Rows from block 6 of the encoder of a small masked image model, named by matrix and row number. Rows with one number belong to one neuron. Each number is 128 + 24 x the weight over its row's rms, rounded and kept within 0 to 255. All counts start at 0.
After each neuron's rows are labels from the 100 images, of 14976, where the neuron reaches its highest value: "responds to" is what is common among them; "peak on" is the class under the peak. Only what is clearly more common there than usual is listed. The data: Sentinel-2 satellite tiles (TerraMesh). In brackets: how many of the 100.
# fc1: MLP up (encoder.blocks.6.mlp.fc1.weight, 1536x384), inputs 275-329
# fc2: MLP down (encoder.blocks.6.mlp.fc2.weight, 384x1536, transposed), outputs 275-329

fc1.411 [ 98 113 100 126 134 158 157 129 110 183 154 128 191  98 165 139 107 109 169 116 165 117 145 130 143 131 124 143 109 114 149 100 148 121 158 122 151 140  71 155 137 106 136 151 147  80 125 121 105  86 122 104  82 155 151]
fc2.411 [ 96 130 146 128 100 131  93 145 137 127 115 133  96 148 178 133 123 109 162  92 111 149 136 138 126 126 122  99 133 119 144 180 109 135 137 173 142 126 103 135 133 135 129 145 107 111 127  90  83 130  96 137 115  80 107]
responds to: main land cover: snow or ice (40)
peak on: snow or ice (40); clouds (31)

fc1.88 [108 135 118 144 151 136 160 118 127 155 134 123 149  88 119 143 136 104 112 162 141 148 126 145  96 145 122  87  93  91  33 141 112 113 100  98 123 147 109 102 121 119 133 151 122 107 112 109  96 121 164 118 121 143 122]
fc2.88 [120 132 136 134  94  89  90 148 116 121  91 127 127 139  96 130 138 141 121 134 107  72 120 131 126 134 128 158 141 116 147 127 164 152 145 105 126 120 134 167 129 155 137 152 127 128 137 143 131 129 108  80 142 134 144]
responds to: main land cover: built area (26)
peak on: built area (30)

fc1.476 [123  73 161 148 136 133 111 108 122  94 127 128 150 106  89 152 148 148 124 184 109 107  96 153 152 150  96 147 145 164 117 152 126 175 105 129 152 132 154 143  91 131 164 139 129 107 106 130 128 155 127 103 163 115  92]
fc2.476 [148 124 130 128 174 114 118 130 102 108 137 129 138 140 117 138 131 154  86 160 134 122 139 127 130 120 136 146 167 151 159 166 147 138  94 156 147 142 132 151 111 120 131 135  73  95 136 109 141 131 111  79 147 131 102]
responds to: water (84); main land cover: water (81)
peak on: water (75)

fc1.451 [105 141 146 112 165 134 150 162 137  89 140 125 156 149 144 125 148  99 129 109  96 100  99 165 117 110 127  79 159 106 133  96 134 153 131 116 173 101 110 158 116 124 127  65 179 136 141  81  80 166 123 133 113 118 123]
fc2.451 [145 121 111 130 113 150 148 120 150 167 161 117 127 128 160 128 120 145 132 137 154 106 113 129 141 123 115 132 107 143 130 131 116 140  90 136 108 137 159  94 120 110 111 154 123 117 113 148 150 135 138 136 117 143 118]
responds to: main land cover: water (38)
peak on: water (36)

fc1.315 [142  95 131 154 181 125 120 101 141  67  90 124 104 151 145 118 158  87 100 143 124 144 142 138  66 144 102 130 102 126 115 178 147 102 132 147 144 147 146 125 109 113 139 101 120 128 151 143 114 137 107 149 135 136 113]
fc2.315 [117 135 150  93  99 131 140 126 133 179 170 112 138 138 143 134 109 153 130 116 116 117 110 106 154 115 117 138 127 153 121 111 130 142 132 134 110 130 162 133 121 131 102 122 149 129 103 133 154 147 127 127 119 111 128]
responds to: main land cover: water (56)
peak on: water (53)

fc1.536 [ 85  91 115 160 130 125 141 147 143  95 149 114 124  88 137 129 150 156 124 154 149  94 105 155 130 123 142 124  89 103 118 157 177  96  99 168  99 130 111 100 132 127 143 155 116  97 122 151 136 109 137 103 144 144  90]
fc2.536 [130 151 128 134 113 119 132  80 118 125 102 124 139 120 146 124 127 130 101 154  88 155 146 110  99 131 147 141 143 134 148 130 143 109 200 118 122 125 121 171 131 115 129 101 121 154 124 109 102 124 131 122  79 110 144]
responds to: main land cover: snow or ice (35)
peak on: snow or ice (35)

fc1.175 [ 95 114 124  93 117 129 138 140 158 127 138 115 145 139  91 115 105 159 144 147 128 172 169 159 125 147 161 137 132  95 125 116 157 126 111 104 120 135 168 130 131  59 126 168  97 165 125 142 105 126 139 166 122 113 160]
fc2.175 [120 168  94  92 131 121  70 110 117 137 133 152 169 136 110 123 108 140 118 168  98 141 145 179 186 114 145  95 129 127 127 116 105  83 135 116 153 127 159 104 134 100 110 151 172 143 128 141 103 134 132 107 110 139 155]
responds to: main land cover: snow or ice (36)
peak on: snow or ice (35)

fc1.562 [131 142 124 162 132 112 115 132 156 119 116 144 103 109  76  89 131 182 104 107 116 141 166  97 197 124 128 123 140 158 126 169 163  57 129 145 140 181 159  89 147 129 143 112 118 110  65 138 130 157 151 124 138 107 154]
fc2.562 [113 139 113  86 160 135  85  98 145 157 116 123 144 164 165 127 120 116 152 175 148 148 132 121 118 120 135 129 112  79 118 111 116 164 147 104 134 123  93 152 128 131 120 149 200 117 139 113 114 104 133 130 112 156 125]
responds to: main land cover: built area (25)
peak on: built area (31)

fc1.148 [126 122 100 124 109  78 107 136 125 131 130 115 116 114 176 135 135 149 132 167 103 133  58 141  93 140  95 152 130 112  83  94 156 166 104 100 110 143  92 155 127 115 130 122  87 103 104 155 112 169 159 156 102 121 106]
fc2.148 [122 104 133 110 148 154 162 111 173 121 124 145 154 153 142 133 114 137 109 146 126 111 145 113 122 144 121 122 111 131 140 182 107 144 104 132 163 134 148  73 120 153 110 146 149 120 128 126 119 101 129 133 126 122 158]
responds to: main land cover: built area (27)
peak on: built area (29)

fc1.610 [148  96 124 176 121 136 120 139 132 109  75  71 176  91 123  72 135 143 108 122 127 145 121 150 132 129 134 126 115 143 134 139 139 122 175 116 152  84 154 118 149 120 120 136 131 120 177 143 146  78 125 140 139 133  81]
fc2.610 [149 135  88 173 173 105  90 128  93 126  48 128 138 139  98 133 132 115 103 166 131 139 105 123 136 116 130 162 130 128 144 168 114 112 138 117 147 160 146 132 111 142 139 114 136  87 139 122 110 131 116 136 122 183 135]
responds to: main land cover: rangeland (78)
peak on: rangeland (81)

fc1.246 [119 123 121 165 148 142 166 154 112 102 103 135 161 110 122 129 151 129 183 143 140 121 117 116 135 132 141 198 175 135 130  89 188 147 144 133 153 129 121 123 134 118 123 162 159 119 135 104 130 153 118 125 132 126 136]
fc2.246 [142 160 153 101  92 128 101 127  78 167 128 137  86 164 146 135 129  96 141 118  95 129 106 151 143 131 126 116 146 102 129 153 115 122 148 165 136 128  49 134 122 143 110 139 132  82 123  97 121 157 137 102 133  75 131]
responds to: trees (98); clouds (96); main land cover: trees (78)
peak on: trees (75)

fc1.474 [ 79 116 183 129 144 128 109 132 126 100 123 142 113 137 120 144 141 129  69 107 102  89  91 172  98 130 127 105 144 127  93 157 104 133 120 157 124 134  98 143 134 131 103 125 140 118 104 124 176 117 107 133 167 116 130]
fc2.474 [137 138 118 187 156 118 149 134 135 127 104 127  98  39 109 125 121 110 120 136 126 186 128 127 136 139 135 120 143 154 140 114 133 136 129 108 160 135 161 122 123 150 142  95 154 178 162 114  94 141 130 140 130 126 185]
responds to: main land cover: built area (25)
peak on: built area (32)

fc1.630 [ 79 103 149 150 110 119 119 122 115 124  92 130 118 109 121 144 132 135 170 189  92 139 142 128  79 111 133 145 146 121 135 139 108 117 129 142 148 150  97 103 141 142 138 129 128  93 155 146  87 127 133 114 107 138 144]
fc2.630 [111 126 122 128  97 114 118 122 158 165  78 122 175  82 182 127  97 134 122 161 126 165 137 137  86 105 130 117 181 154 137 152 124 109 126 149 100 124 151  82 127 113  81 156  86 142 123 121  87 120 121 105 110 133 118]
responds to: main land cover: crops (48); snow or ice (44); main land cover: snow or ice (39)
peak on: crops (46); snow or ice (41)

fc1.260 [ 91 141 152 124 141  85 109 112 172 117  89 133 133 151 144 130 108 160  82 139 135 123 134 117 111 120 108 135 153 137 116 191  91  94 171 110 112 130 124 135 128 140 115 115 139 105 113 137 137 162 127 117 138  81 149]
fc2.260 [154 118 160 127 126 124 167 138  97 117  97 137 104 129  95 120 155  99 156 115  80 114 115 135 154 139 130 125 118 123 127  88 148 125 107 157 114 120 129  85 132 140 107 126 168 129 134 158 103 157 153 126 122 136 151]
responds to: built area (85); crops (68); main land cover: built area (35)
peak on: built area (41)

fc1.244 [114 124  91 122  76 155 127 156 136 142 156 103  94 165 188 136 121 117 128 153 155 147 128 104 155 120 132 148 128 112 142 137  92  96 123 102 142 112 108 132 139 157 161 104 132 114 129 112 148 146 111  89 115 120  91]
fc2.244 [126 153 138 108  91 144 147 109 131 138 133 125 154 133 151 138 126 115 147  88 149 146 102 137 169 148 114 127 121 155 155 118 103 135 179 136 134 137 105 128 114 117 145 127 138 136 133 118 152 145 126 100 107 114 148]
responds to: snow or ice (52); main land cover: snow or ice (42)
peak on: snow or ice (40)

fc1.199 [113 125 125 152 133 129 124 142 103 143  93 123 127 144  94 166 134 153 148 129 159 105 131 117 116 118 146 149 152 131 166 105 166 130 164 124 156 108 149 164 115 140 136 114 128 105 134 148 155 141 110 145 120 134 130]
fc2.199 [169 156 124  69 110 129 111 128 118 139 121 134 128 116 135 131 115  85 150 141  79 134 143 126 155 101 128 102 150 146  92 126 158 182 121 148 140 120 148 122 135 130 111 123 178 117 137 112 151 162 139 102 146 132 150]
responds to: trees (95); clouds (88); main land cover: trees (52)
peak on: clouds (47)

fc1.693 [120 105 173 147 188 140 141 135 127  81 125 132  76 153  52 128 122 134 149 114 107 140 118 153 116 158 182 117 121 148 139 129 165 101 119 121 133 148 105 138 115 197 148  53 165 124 164  84 123 133 116 158 154 148 146]
fc2.693 [131 150 105 113 131 155 129 111 142 127 139 113 169 122 160 127 120 142 102 126 156 147 135 103 160 116 114 118 160 124 130 118 101 125 118 142 113 133 154 145 126  96 111 147 109 116 111 143 102 136 130 151 102 115 131]
responds to: main land cover: trees (62); clouds (58)
peak on: trees (57)

fc1.361 [153 134  89 101 147 145 179 139 143 111 151 142  83 154 154 150 110 172  92 139 160 134  96 133 132 155 135  81 143 121 135 158  75 138 115 140 101 130 146  98 129 103 169 137 175 107 133 105 129  98 114 138  93  86 131]
fc2.361 [143 152 161 150 123 137  97 130 134 114 127 130 146 108 119 126 148 113 174 135 125 129 152 130 123 145 131 109 153 134 149 135 149 131 155 139 137 115 118 126 132 105 118 152 102 130 145 112 112 127 126 162 157 127 109]
responds to: main land cover: water (34)
peak on: water (36)

fc1.491 [142 116 122 166 101 142  98 119  74 121  99  96 148 146 130 114 141  98 132 149 100 146 142 115 110 134 156 119 166 134 117 151 103 124 140 108 142 103 114 109 136 158 140 131 139 161 119 142 106 149 112 192 130 118 160]
fc2.491 [136 126  99 123 151 118 105 130 177 131 184 141 109 110 116 120 114 156  82 132 138 169 125 134 114 124 122 111 121 127 121 134 136 122 122 141  73 126 176 144 135 163 123  96 117 167 144 152 110 147 108 118 108 141 120]
responds to: clouds (61); main land cover: crops (41)
peak on: crops (44)

fc1.129 [ 92 143 184 133 143 158 103 149  84 145 148 134 157 160  96 138 143 129 171 110 109  80 142 108 102 139 151 147 109 162 142 101  96 129 114 147 114 114  87 162 108 136 147 117 131 121 105 121 136  92 122 145 123 105 120]
fc2.129 [127 127 123 132 147 120 143 128 108 161 149 107 150 139 121 135 135 121 138 114 129 120 125  98 133 154 111 115 101 158 116 139 122 171 159 119 151 128 149 170 131 137 146 133 125 111 138 110 166  84 120 192 105 124 124]
responds to: crops (65); main land cover: crops (56)
peak on: crops (52)

fc1.530 [112 151  98 150 113 143 128 165 165 109 128 123 139 144 119 126 155 172 145 105 179 129 170 132  99 117 197 119 146 137 169 153 148 134 171 118 115 170 106 103 111 134 123 128 134 133 163 142 128 113 152 121 142 153  71]
fc2.530 [142 129 136  73 130 157 125 147 111 197 144  98 115 147 141 132 164 111 105 139 113 125 147 165 138 126 158 116 165 117 113 132 121 134 138 114 129 140 130 135 121 103 145 132 119 112 147 165 134 127 125 127 128  75 119]
responds to: main land cover: trees (40)
peak on: built area (28)

fc1.424 [102 113 143 107 131 129 126 153 123 167 151 128 126 164  86 130 119  88 162 132 159 106 123 158 115 115 175 112 122 130 124 162 118 149 138 139  93 124 116 165 102 158 189 134 119 113 155  98 157  69 159  88 179  45 127]
fc2.424 [124 100 151 141 131  93 104 113 136 100 103 130 112 157 156 133  94 126 127 105  82  98 153 118 137  95 104 134 117  85 158  98 140  97 112 104 138 124  99 102 120 114 122 137 142 108 135 122  89 151 116 122  96 171 118]
responds to: water (75); main land cover: water (34)
peak on: water (50)

fc1.754 [108  76 159 177 142 114 151 104 128 119  93 119 152 127 125 134 102 172 159 134  84 146 134 108 103 120 149 120  98 123 143 111 133 112 136 106 138 135 102 123 104 148 130 136 150  94 188 109 102 106 133 105 153 143 172]
fc2.754 [122  89  88 145 136 139 103 115 108 118  75 118 150  83 139 122 116 150  90 117 128 134 137 141  91 108 117 158 142 134 124 139 167 103  85 120 114 129 142 132 137 104 158 131 114 126 141 102  96 115 120 101 126 132  88]
responds to: main land cover: snow or ice (39)
peak on: snow or ice (39)

fc1.123 [119 101 104 130  95 138 142 121 118  81 129 129  86  80 118 128 154  96 134 136 125 177 126 128 119 115 117 164 150 182 105 210 141 160 130 163 146 134 134 147 126 114 131 155 135 135 129  99  89 173 145 120 135 124 133]
fc2.123 [134 126 134  82 124 153 120  83 132 189 114 129 168 134 119 133 163 135 121 142  99 139  95  94 165 140 123 117 160 112 152 107 137 103 151 190 122 130 174 153 124 182 117 113 126 119 116 144 137 172 165  96 116 133 114]
responds to: built area (80); crops (68); water (68); main land cover: built area (29)
peak on: built area (42)

fc1.446 [110 118  89 119 149  95 116 166 134 108 142 121  87 133 177 123 159 123  80 133 150 125 160 151  82 151 138 128 128 109 149 123 122 109 124 101 130 102 109 153 136 135 151 141 129 144 146 123 123  89 145 127 113 134 124]
fc2.446 [149 120 129 172  86  92  84 153 124 154 135 137 143 130 128 108 116 134 157 113 134 125  94 142 193 129 132 133 127 155 103 144  94  83 124 123 147 109 139  95 138  89 104 134 150 151 149 151 143 141  96 150 123 178  91]
responds to: bare ground (53)
peak on: crops (41)

fc1.730 [136 152 122 165 165 128 101 120 143  99 117 110 101 162  97 127 127  88 119 133 108 131 140 112 119 135 144 124 150  84 120 128 155 153 173 153 119 117 109 145 138 127  82 135 147 127 117  97 103 139 136 133 116 125 134]
fc2.730 [123 128 124 107  98 135 157 122 135 164 150 127 143 135 132 128 116 149 115 135 136 117 108 133 139 126 118 139 103 146 132 123 116 146 101 123 112 136 170 135 122 138 130 128 135 110 111 145 151 149 122 123 118 123 123]
responds to: main land cover: water (45)
peak on: water (42)

fc1.699 [116 109 175 151 131 124 121 134 113 145 140 143 144 107 118 166 138 111 128 160 118 152 115 154 124 151 153 121 137 101 124 118 111 139 109 122 106 117 156 140  80 147 158 142  95 154 114 101 128 116 134 144 108  93  97]
fc2.699 [140 122 156 157 185 131 143 143 109 121 106 140 137 124  89 136 117 117 136 148 177 100 108 118 110 142 116 148  85 120 126  80 171 129 110  86 125 135 140 136 127 147 138  89 132 127 130 123 146 117 131 124 154 136 181]
responds to: snow or ice (96); main land cover: snow or ice (90)
peak on: snow or ice (92)

fc1.695 [189 141 144 105  90 114 127 117 159 134 107 155 113 102 104 109 146 167 113 108 119 177 147 106 116 153 137 107 156 142 109 123 137 122 191  94 104 127 162 142 133 127 130 135  97 163 110 114 100 116 156 147 139 130 141]
fc2.695 [107 137 165 115 102 151 130 152 110 118 114 119 158 157 166 128 107 116 141 123 168  89 133  97 102 127 100 152 125 143 107 132 111 168 106 129  94 127 101 128 126 171 144 126 134  85 109 107 135 140 130 109 117 103 176]
responds to: trees (89); built area (84); crops (83); water (67)
peak on: built area (39)

fc1.317 [114 130 146 147  30 118 125 170 128 166 142 106 162  82 112  85 147 188 128  98 124 106 101 160 136 134 147 106 134 130 121 129 165 135 152 164 150  69 108 144 141 109 148 128 162 157 119  93 154 107 111 124 140 121 123]
fc2.317 [145 155  71 151 125 132 117 135 122  97  90 150  92 139 132 138 118 103 143 157  98 129 111 137  99 108 126 131  86 142 130 153 116 122 112 145 145 151 117 106 109 158 123 100 113  97 123 116 139 139 116 119 124 149 142]
responds to: main land cover: rangeland (50); bare ground (49)
peak on: rangeland (47)

fc1.269 [106 123 138 141 127  84 145 154 151  94 136 134 177 119  90 135 142 123 142 110 128 130 162 115  83 133 138 157 136 108 137  74 129 140 118 147 130 138  69 148 125 178 146 103 158 171 114 128 129  79  90 122 120 109 131]
fc2.269 [146 142 122 124 128 129 123 131 157 135 144 140 162 137 173 126 131 120 141 110 132 152 144 138 145 128 136 138 189 146  98 142  96  98 125 143 151 134 159 140 135  82  80 131 128 132 122 166  92 145  96 174 126 144 109]
responds to: snow or ice (47); main land cover: snow or ice (38)
peak on: snow or ice (39)

fc1.472 [101 148 100  92 166 107  91 129  73 144 115 127 122 158 143 133 108 100 112 153 118  68 147 141 117 113 128 137 143 143  70 133 124 123 128 122 115 145 109 146 146 151 173 156 148  90 140 119 122 152 157 140 110 114 148]
fc2.472 [138 130 108 119 188 142 157 148 124 101 166 122 127 143 150 128 148  91 142 141  98 120 138  91 127 113 101 103 170 110 140 114 103 104 110 122 167 123 165 142 144 187 161 128 101  95 155 101 115 168 127 115 127 143 147]
responds to: main land cover: water (35); clouds (34)
peak on: water (34); snow or ice (32)

fc1.304 [100 107 110 150 106 132 109 159 134 143 144 117 110 101 130 128 147  95 167 116 129 129 136  78 118 125 139 143 153 173 149 175 123  83 127 128 142 129 123 145 119 139 141 154 102  93 159 116 136 134 143 126 133 157 132]
fc2.304 [105 143  99 133 145 133 130 108 145 163  80 149 149 119 180 133  87 167 128 158 143 125 141 102 108 105 138 137 141 139 159 131 139 126 129  69 139 127 118 100 122 107 120 139 142 113 139 128 113  95 150 116 141 124 154]
responds to: main land cover: crops (47); main land cover: water (29)
peak on: crops (44); water (32)

fc1.136 [115 145 144 129 144 144 161 119 145 110 134 114 135 176 158 129 163 185 121 108 173 101 148 138  96 105 133 122 153 136 146 119  97  88 112 112 129 132  62  92 124 128 113 119 148 111 138 157 116 127 120 143 147 145 121]
fc2.136 [143 106 121 116 141 137 167 120 117  79 117 119 135  97 139 128 137 108 146 143 127 123 129 108 130 129 143 149 152 159 143 166 118 142 116 122 121 121 180 135 132 149 125 148 142 133 124 124 156 127 157 139  94 106 136]
responds to: trees (88); clouds (78); main land cover: trees (64)
peak on: trees (44); clouds (31)

fc1.733 [113 139 124 102 172 160 107 127 116 115 117 126 128 134 121 121 142 108 146 131 160 116 136 155 116 157 156 187 144 112 157  67  99 170 149 134 124 107 119 123 139 126 150 113 130 175 116 110 131 139 158  81 105  82 115]
fc2.733 [138 130  91 133  83 122 126 121 149 148 112 132 122 136 106 124 108 144 115 114 119 109 129 123 128 128 119 156 111 119 111 149 155 118 135 140 115 120 114 114 131 121 133 105 134  83 126 170 158 115 113 146 123 198  98]
responds to: main land cover: built area (26)
peak on: built area (26)

fc1.186 [100 113  75 124 131 125 150 152 137 115 151  97 136 101 134 146 138 129  84 130 119 163 101 125 108 162 139 107 108 108 108 132  98  91 122 126  96 137 106  98 146 142 115 143 125 140 159 112 118 114 154 133 127 152 129]
fc2.186 [146 133 160 124  91 114 111 141 121 125 112 136 127 151 113 125 129 114 131 130 131  76 155 127 127 133 121 158 118 124 154 105 161 164 150 135 152 119 138 164 129 111 156 145 143 120 136 142 147 153 136 130 132 114 132]
responds to: snow or ice (45); main land cover: snow or ice (35); main land cover: water (31)
peak on: water (37)

fc1.659 [ 98 129 148  76 166 151 149 112 107 156 114 133 157 118 148 146 103 112 162 168 144  86 141  99 147 134 141 140 124 109 141 117 105 134 146  80 145 139  93 152 150 136 137 170 151  73 147 170 133 127 162 119 124 108 140]
fc2.659 [124 143  79 136 121 136 149 135 147  83 121 133 107 126 150 135 118 105 115  99 166 149 162 142  97 124 123 107 119 117 115 109 167 117 130 146  80 114  93 122 134 127 126  91 117 128 102 133 129 128  99 167 103 146 104]
responds to: clouds (79); main land cover: clouds (41)
peak on: clouds (75)

fc1.171 [141 150 104  64 142 113 130 134  83 131 107 145 101 134 144 126 143 117 144 128 145 148 133 143 138 137 137 170  92 109 130  98 139 158 120 122  91 121 120 129 107 129 135 128 152 100 148 168 149 147 179  91 133 131 107]
fc2.171 [129 140 105 171 158 142 120 131 180 112 173 131 119 135 117 126 126 118 160 115 163 171 148 116 154 141 134 136 121 135 152 138  79 100  87 130 152 129 123 117 134 137 137 127 115 146 138 123 117 143 105 121 115 157 131]
responds to: built area (68); crops (68); main land cover: crops (44)
peak on: crops (41)

fc1.475 [155 148 114 111  87 149 144 111 114 203 166 129  95 134 149 138 117  99 114 123 127 136 118 124  98 126 111 161 113 149 121 127 109  92 139  89 124 122 139 117 127 111 147  97 112 125 117 139 168 103 144 114  88 158 125]
fc2.475 [122 135 160 144 137 130 129 140 125  86 107 132 136 117 121 130 143 125 149 146 123 113 141 141 135 136 135 111 152 119 137 135 156 108 149 138 144 117 105 128 133 109 142 150 118 130 151 119 114 119 119 126 163 132 125]
responds to: water (69); main land cover: crops (43); main land cover: water (34)
peak on: crops (40); water (30)

fc1.365 [108 134 148  96 155 133 152 126 155  73  76 150 145 129 116 123 144 168  96 112 115 130 104 166  90 103 130 160 148 121  95 157 150 130 163 148 111 147 122  94 126  94 147 138 121 194 122 136  96 143 136 137 124 129 127]
fc2.365 [165 107 174 152 121  87 151 132  93 139 145 121 153 128 108 120 145 125 128 112 138 147 103 103 182 157 143 147 162 120 136 124  89 152 122 122 144 143 105 142 128 155 131 138 156 108 137 149 129 124 151  95 140 143 139]
responds to: built area (78); crops (68)
peak on: built area (45)

fc1.533 [119 129 172 132 171 146 174 124 144  84 110 132 123 140  82 131 142 137 124 132 141 113 124 129 109 130 176 125 111 108 121 102 158  93 174 124 152 140  99 162 116 126 138  96 175 125 154 104  96  96 152 149 149 117 161]
fc2.533 [131 137 102 124 108 138 137 116 147 177 149 122 135 118 152 126 110 139 121 111 174 166 120 132 155 125 117 115 123 114 111 161 100 123  98 150 102 131 160 118 124 119 114 125 124 120 124 150 146 105 132 123 142 164 122]
responds to: crops (75); built area (63); main land cover: crops (61)
peak on: crops (57)

fc1.429 [157 141 144 136 130 116 130 134 145 131 116 125 134 135 100 138 198 160 158  97  77 149 109 114 110 136  94 140 124 148 145 119 105 124 143 141 149 121 139 107 137 120 120 110 115 142 123 104  97 109 132 125 127 155 137]
fc2.429 [126 158 118 113 108 139 148 159 146 180 124 121 138 150 170 129 115  93 149 121 110  78 107  77 155 131 125 160 120 141 112 107  79 154 134 123 128 131 146 150 130 139 122 118 141 107 119 151 168 151 129 129 138 148 174]
responds to: crops (80); built area (75); main land cover: crops (59)
peak on: crops (52)

fc1.580 [139 124 132 160 206 109 128 136 163  87 119 100 101 151 115 106 123 108 165 138 134 101 105 154 127 128 162 114 115 110 146 166 140 134 139 126 168 138  88 140 116 147 133  98 147 143 135  76  85 162 135 159 125 110 137]
fc2.580 [133 137 105 101  79 141 156 112 145 179 169 118 138 140 154 129 117 156 116 128 129 130 123 127 145 119 129 125 132 136 138 122 103 170 101 135 101 138 149 117 121 122 125 135 138 122 107 149 148 145 136 134 112 126 113]
responds to: bare ground (67); main land cover: bare ground (52)
peak on: bare ground (50)

fc1.176 [114 144 149 103 175 109 109 132 151 128 124 145 141 110 113 140 151 169 175 122 176 104 120 135 125 135 127 165 140 111 141  82 129 143 166 144 150 143 118 172 105 113 128 118 156 143 116 130 100 128 134 115 104 138 155]
fc2.176 [124 157 112 161 107 123 126 115 120 136 130 129 125 130 115 118 135 109  84 133  55 134 143 137 156 125 142  89 126 130 108 147 109  89 139 111 126 124  95 141 140 137 127 134 121 134 113 146  86 121 106 151 106 130 116]
responds to: crops (77); built area (75); main land cover: crops (50)
peak on: built area (35)

fc1.581 [144 149 181 158  85  95 139 126 155 149  99 159 144 133 101 152 119 131 168 147 136 114 155 142 138  99 118 189  99 131 111 133 135 121 147  99 133 131 135 151 116 114 164 102 162 114 151 142 113  82 136 153 129 131 164]
fc2.581 [137 116 140  97 122 149 128 151 111 118 139 124  92 121 106 137 140 127 106 116 122  59  97 130  91 139 124  74 122  99 102 141 146 144 135 159  90 137 116 132 119 119 140 140 125 105 141 147 160 153 150  89 143 121 116]
responds to: main land cover: water (48)
peak on: water (54)

fc1.238 [120 115 126 134 120 125  95 133 129 109  95 157 121 116 128 168 103 110 128 156  80 130 125 143 114 126 150 160 149 123  92 141 142 142  85  96 167 155 140  93  85  99 139 126 144 120 117 132 138 146 123 128 142 157 126]
fc2.238 [123 140 108 128 158 126 124 143 179 131 101 121 161 147  98 115 126 179 145 112 189 129 151 100 105 106 122 169 124 157 126 116 123 107 120 140 103 122 147 106 135 114 142  79 124 112 147 137 132 110 140 116 128 150 173]
responds to: main land cover: water (59)
peak on: water (57)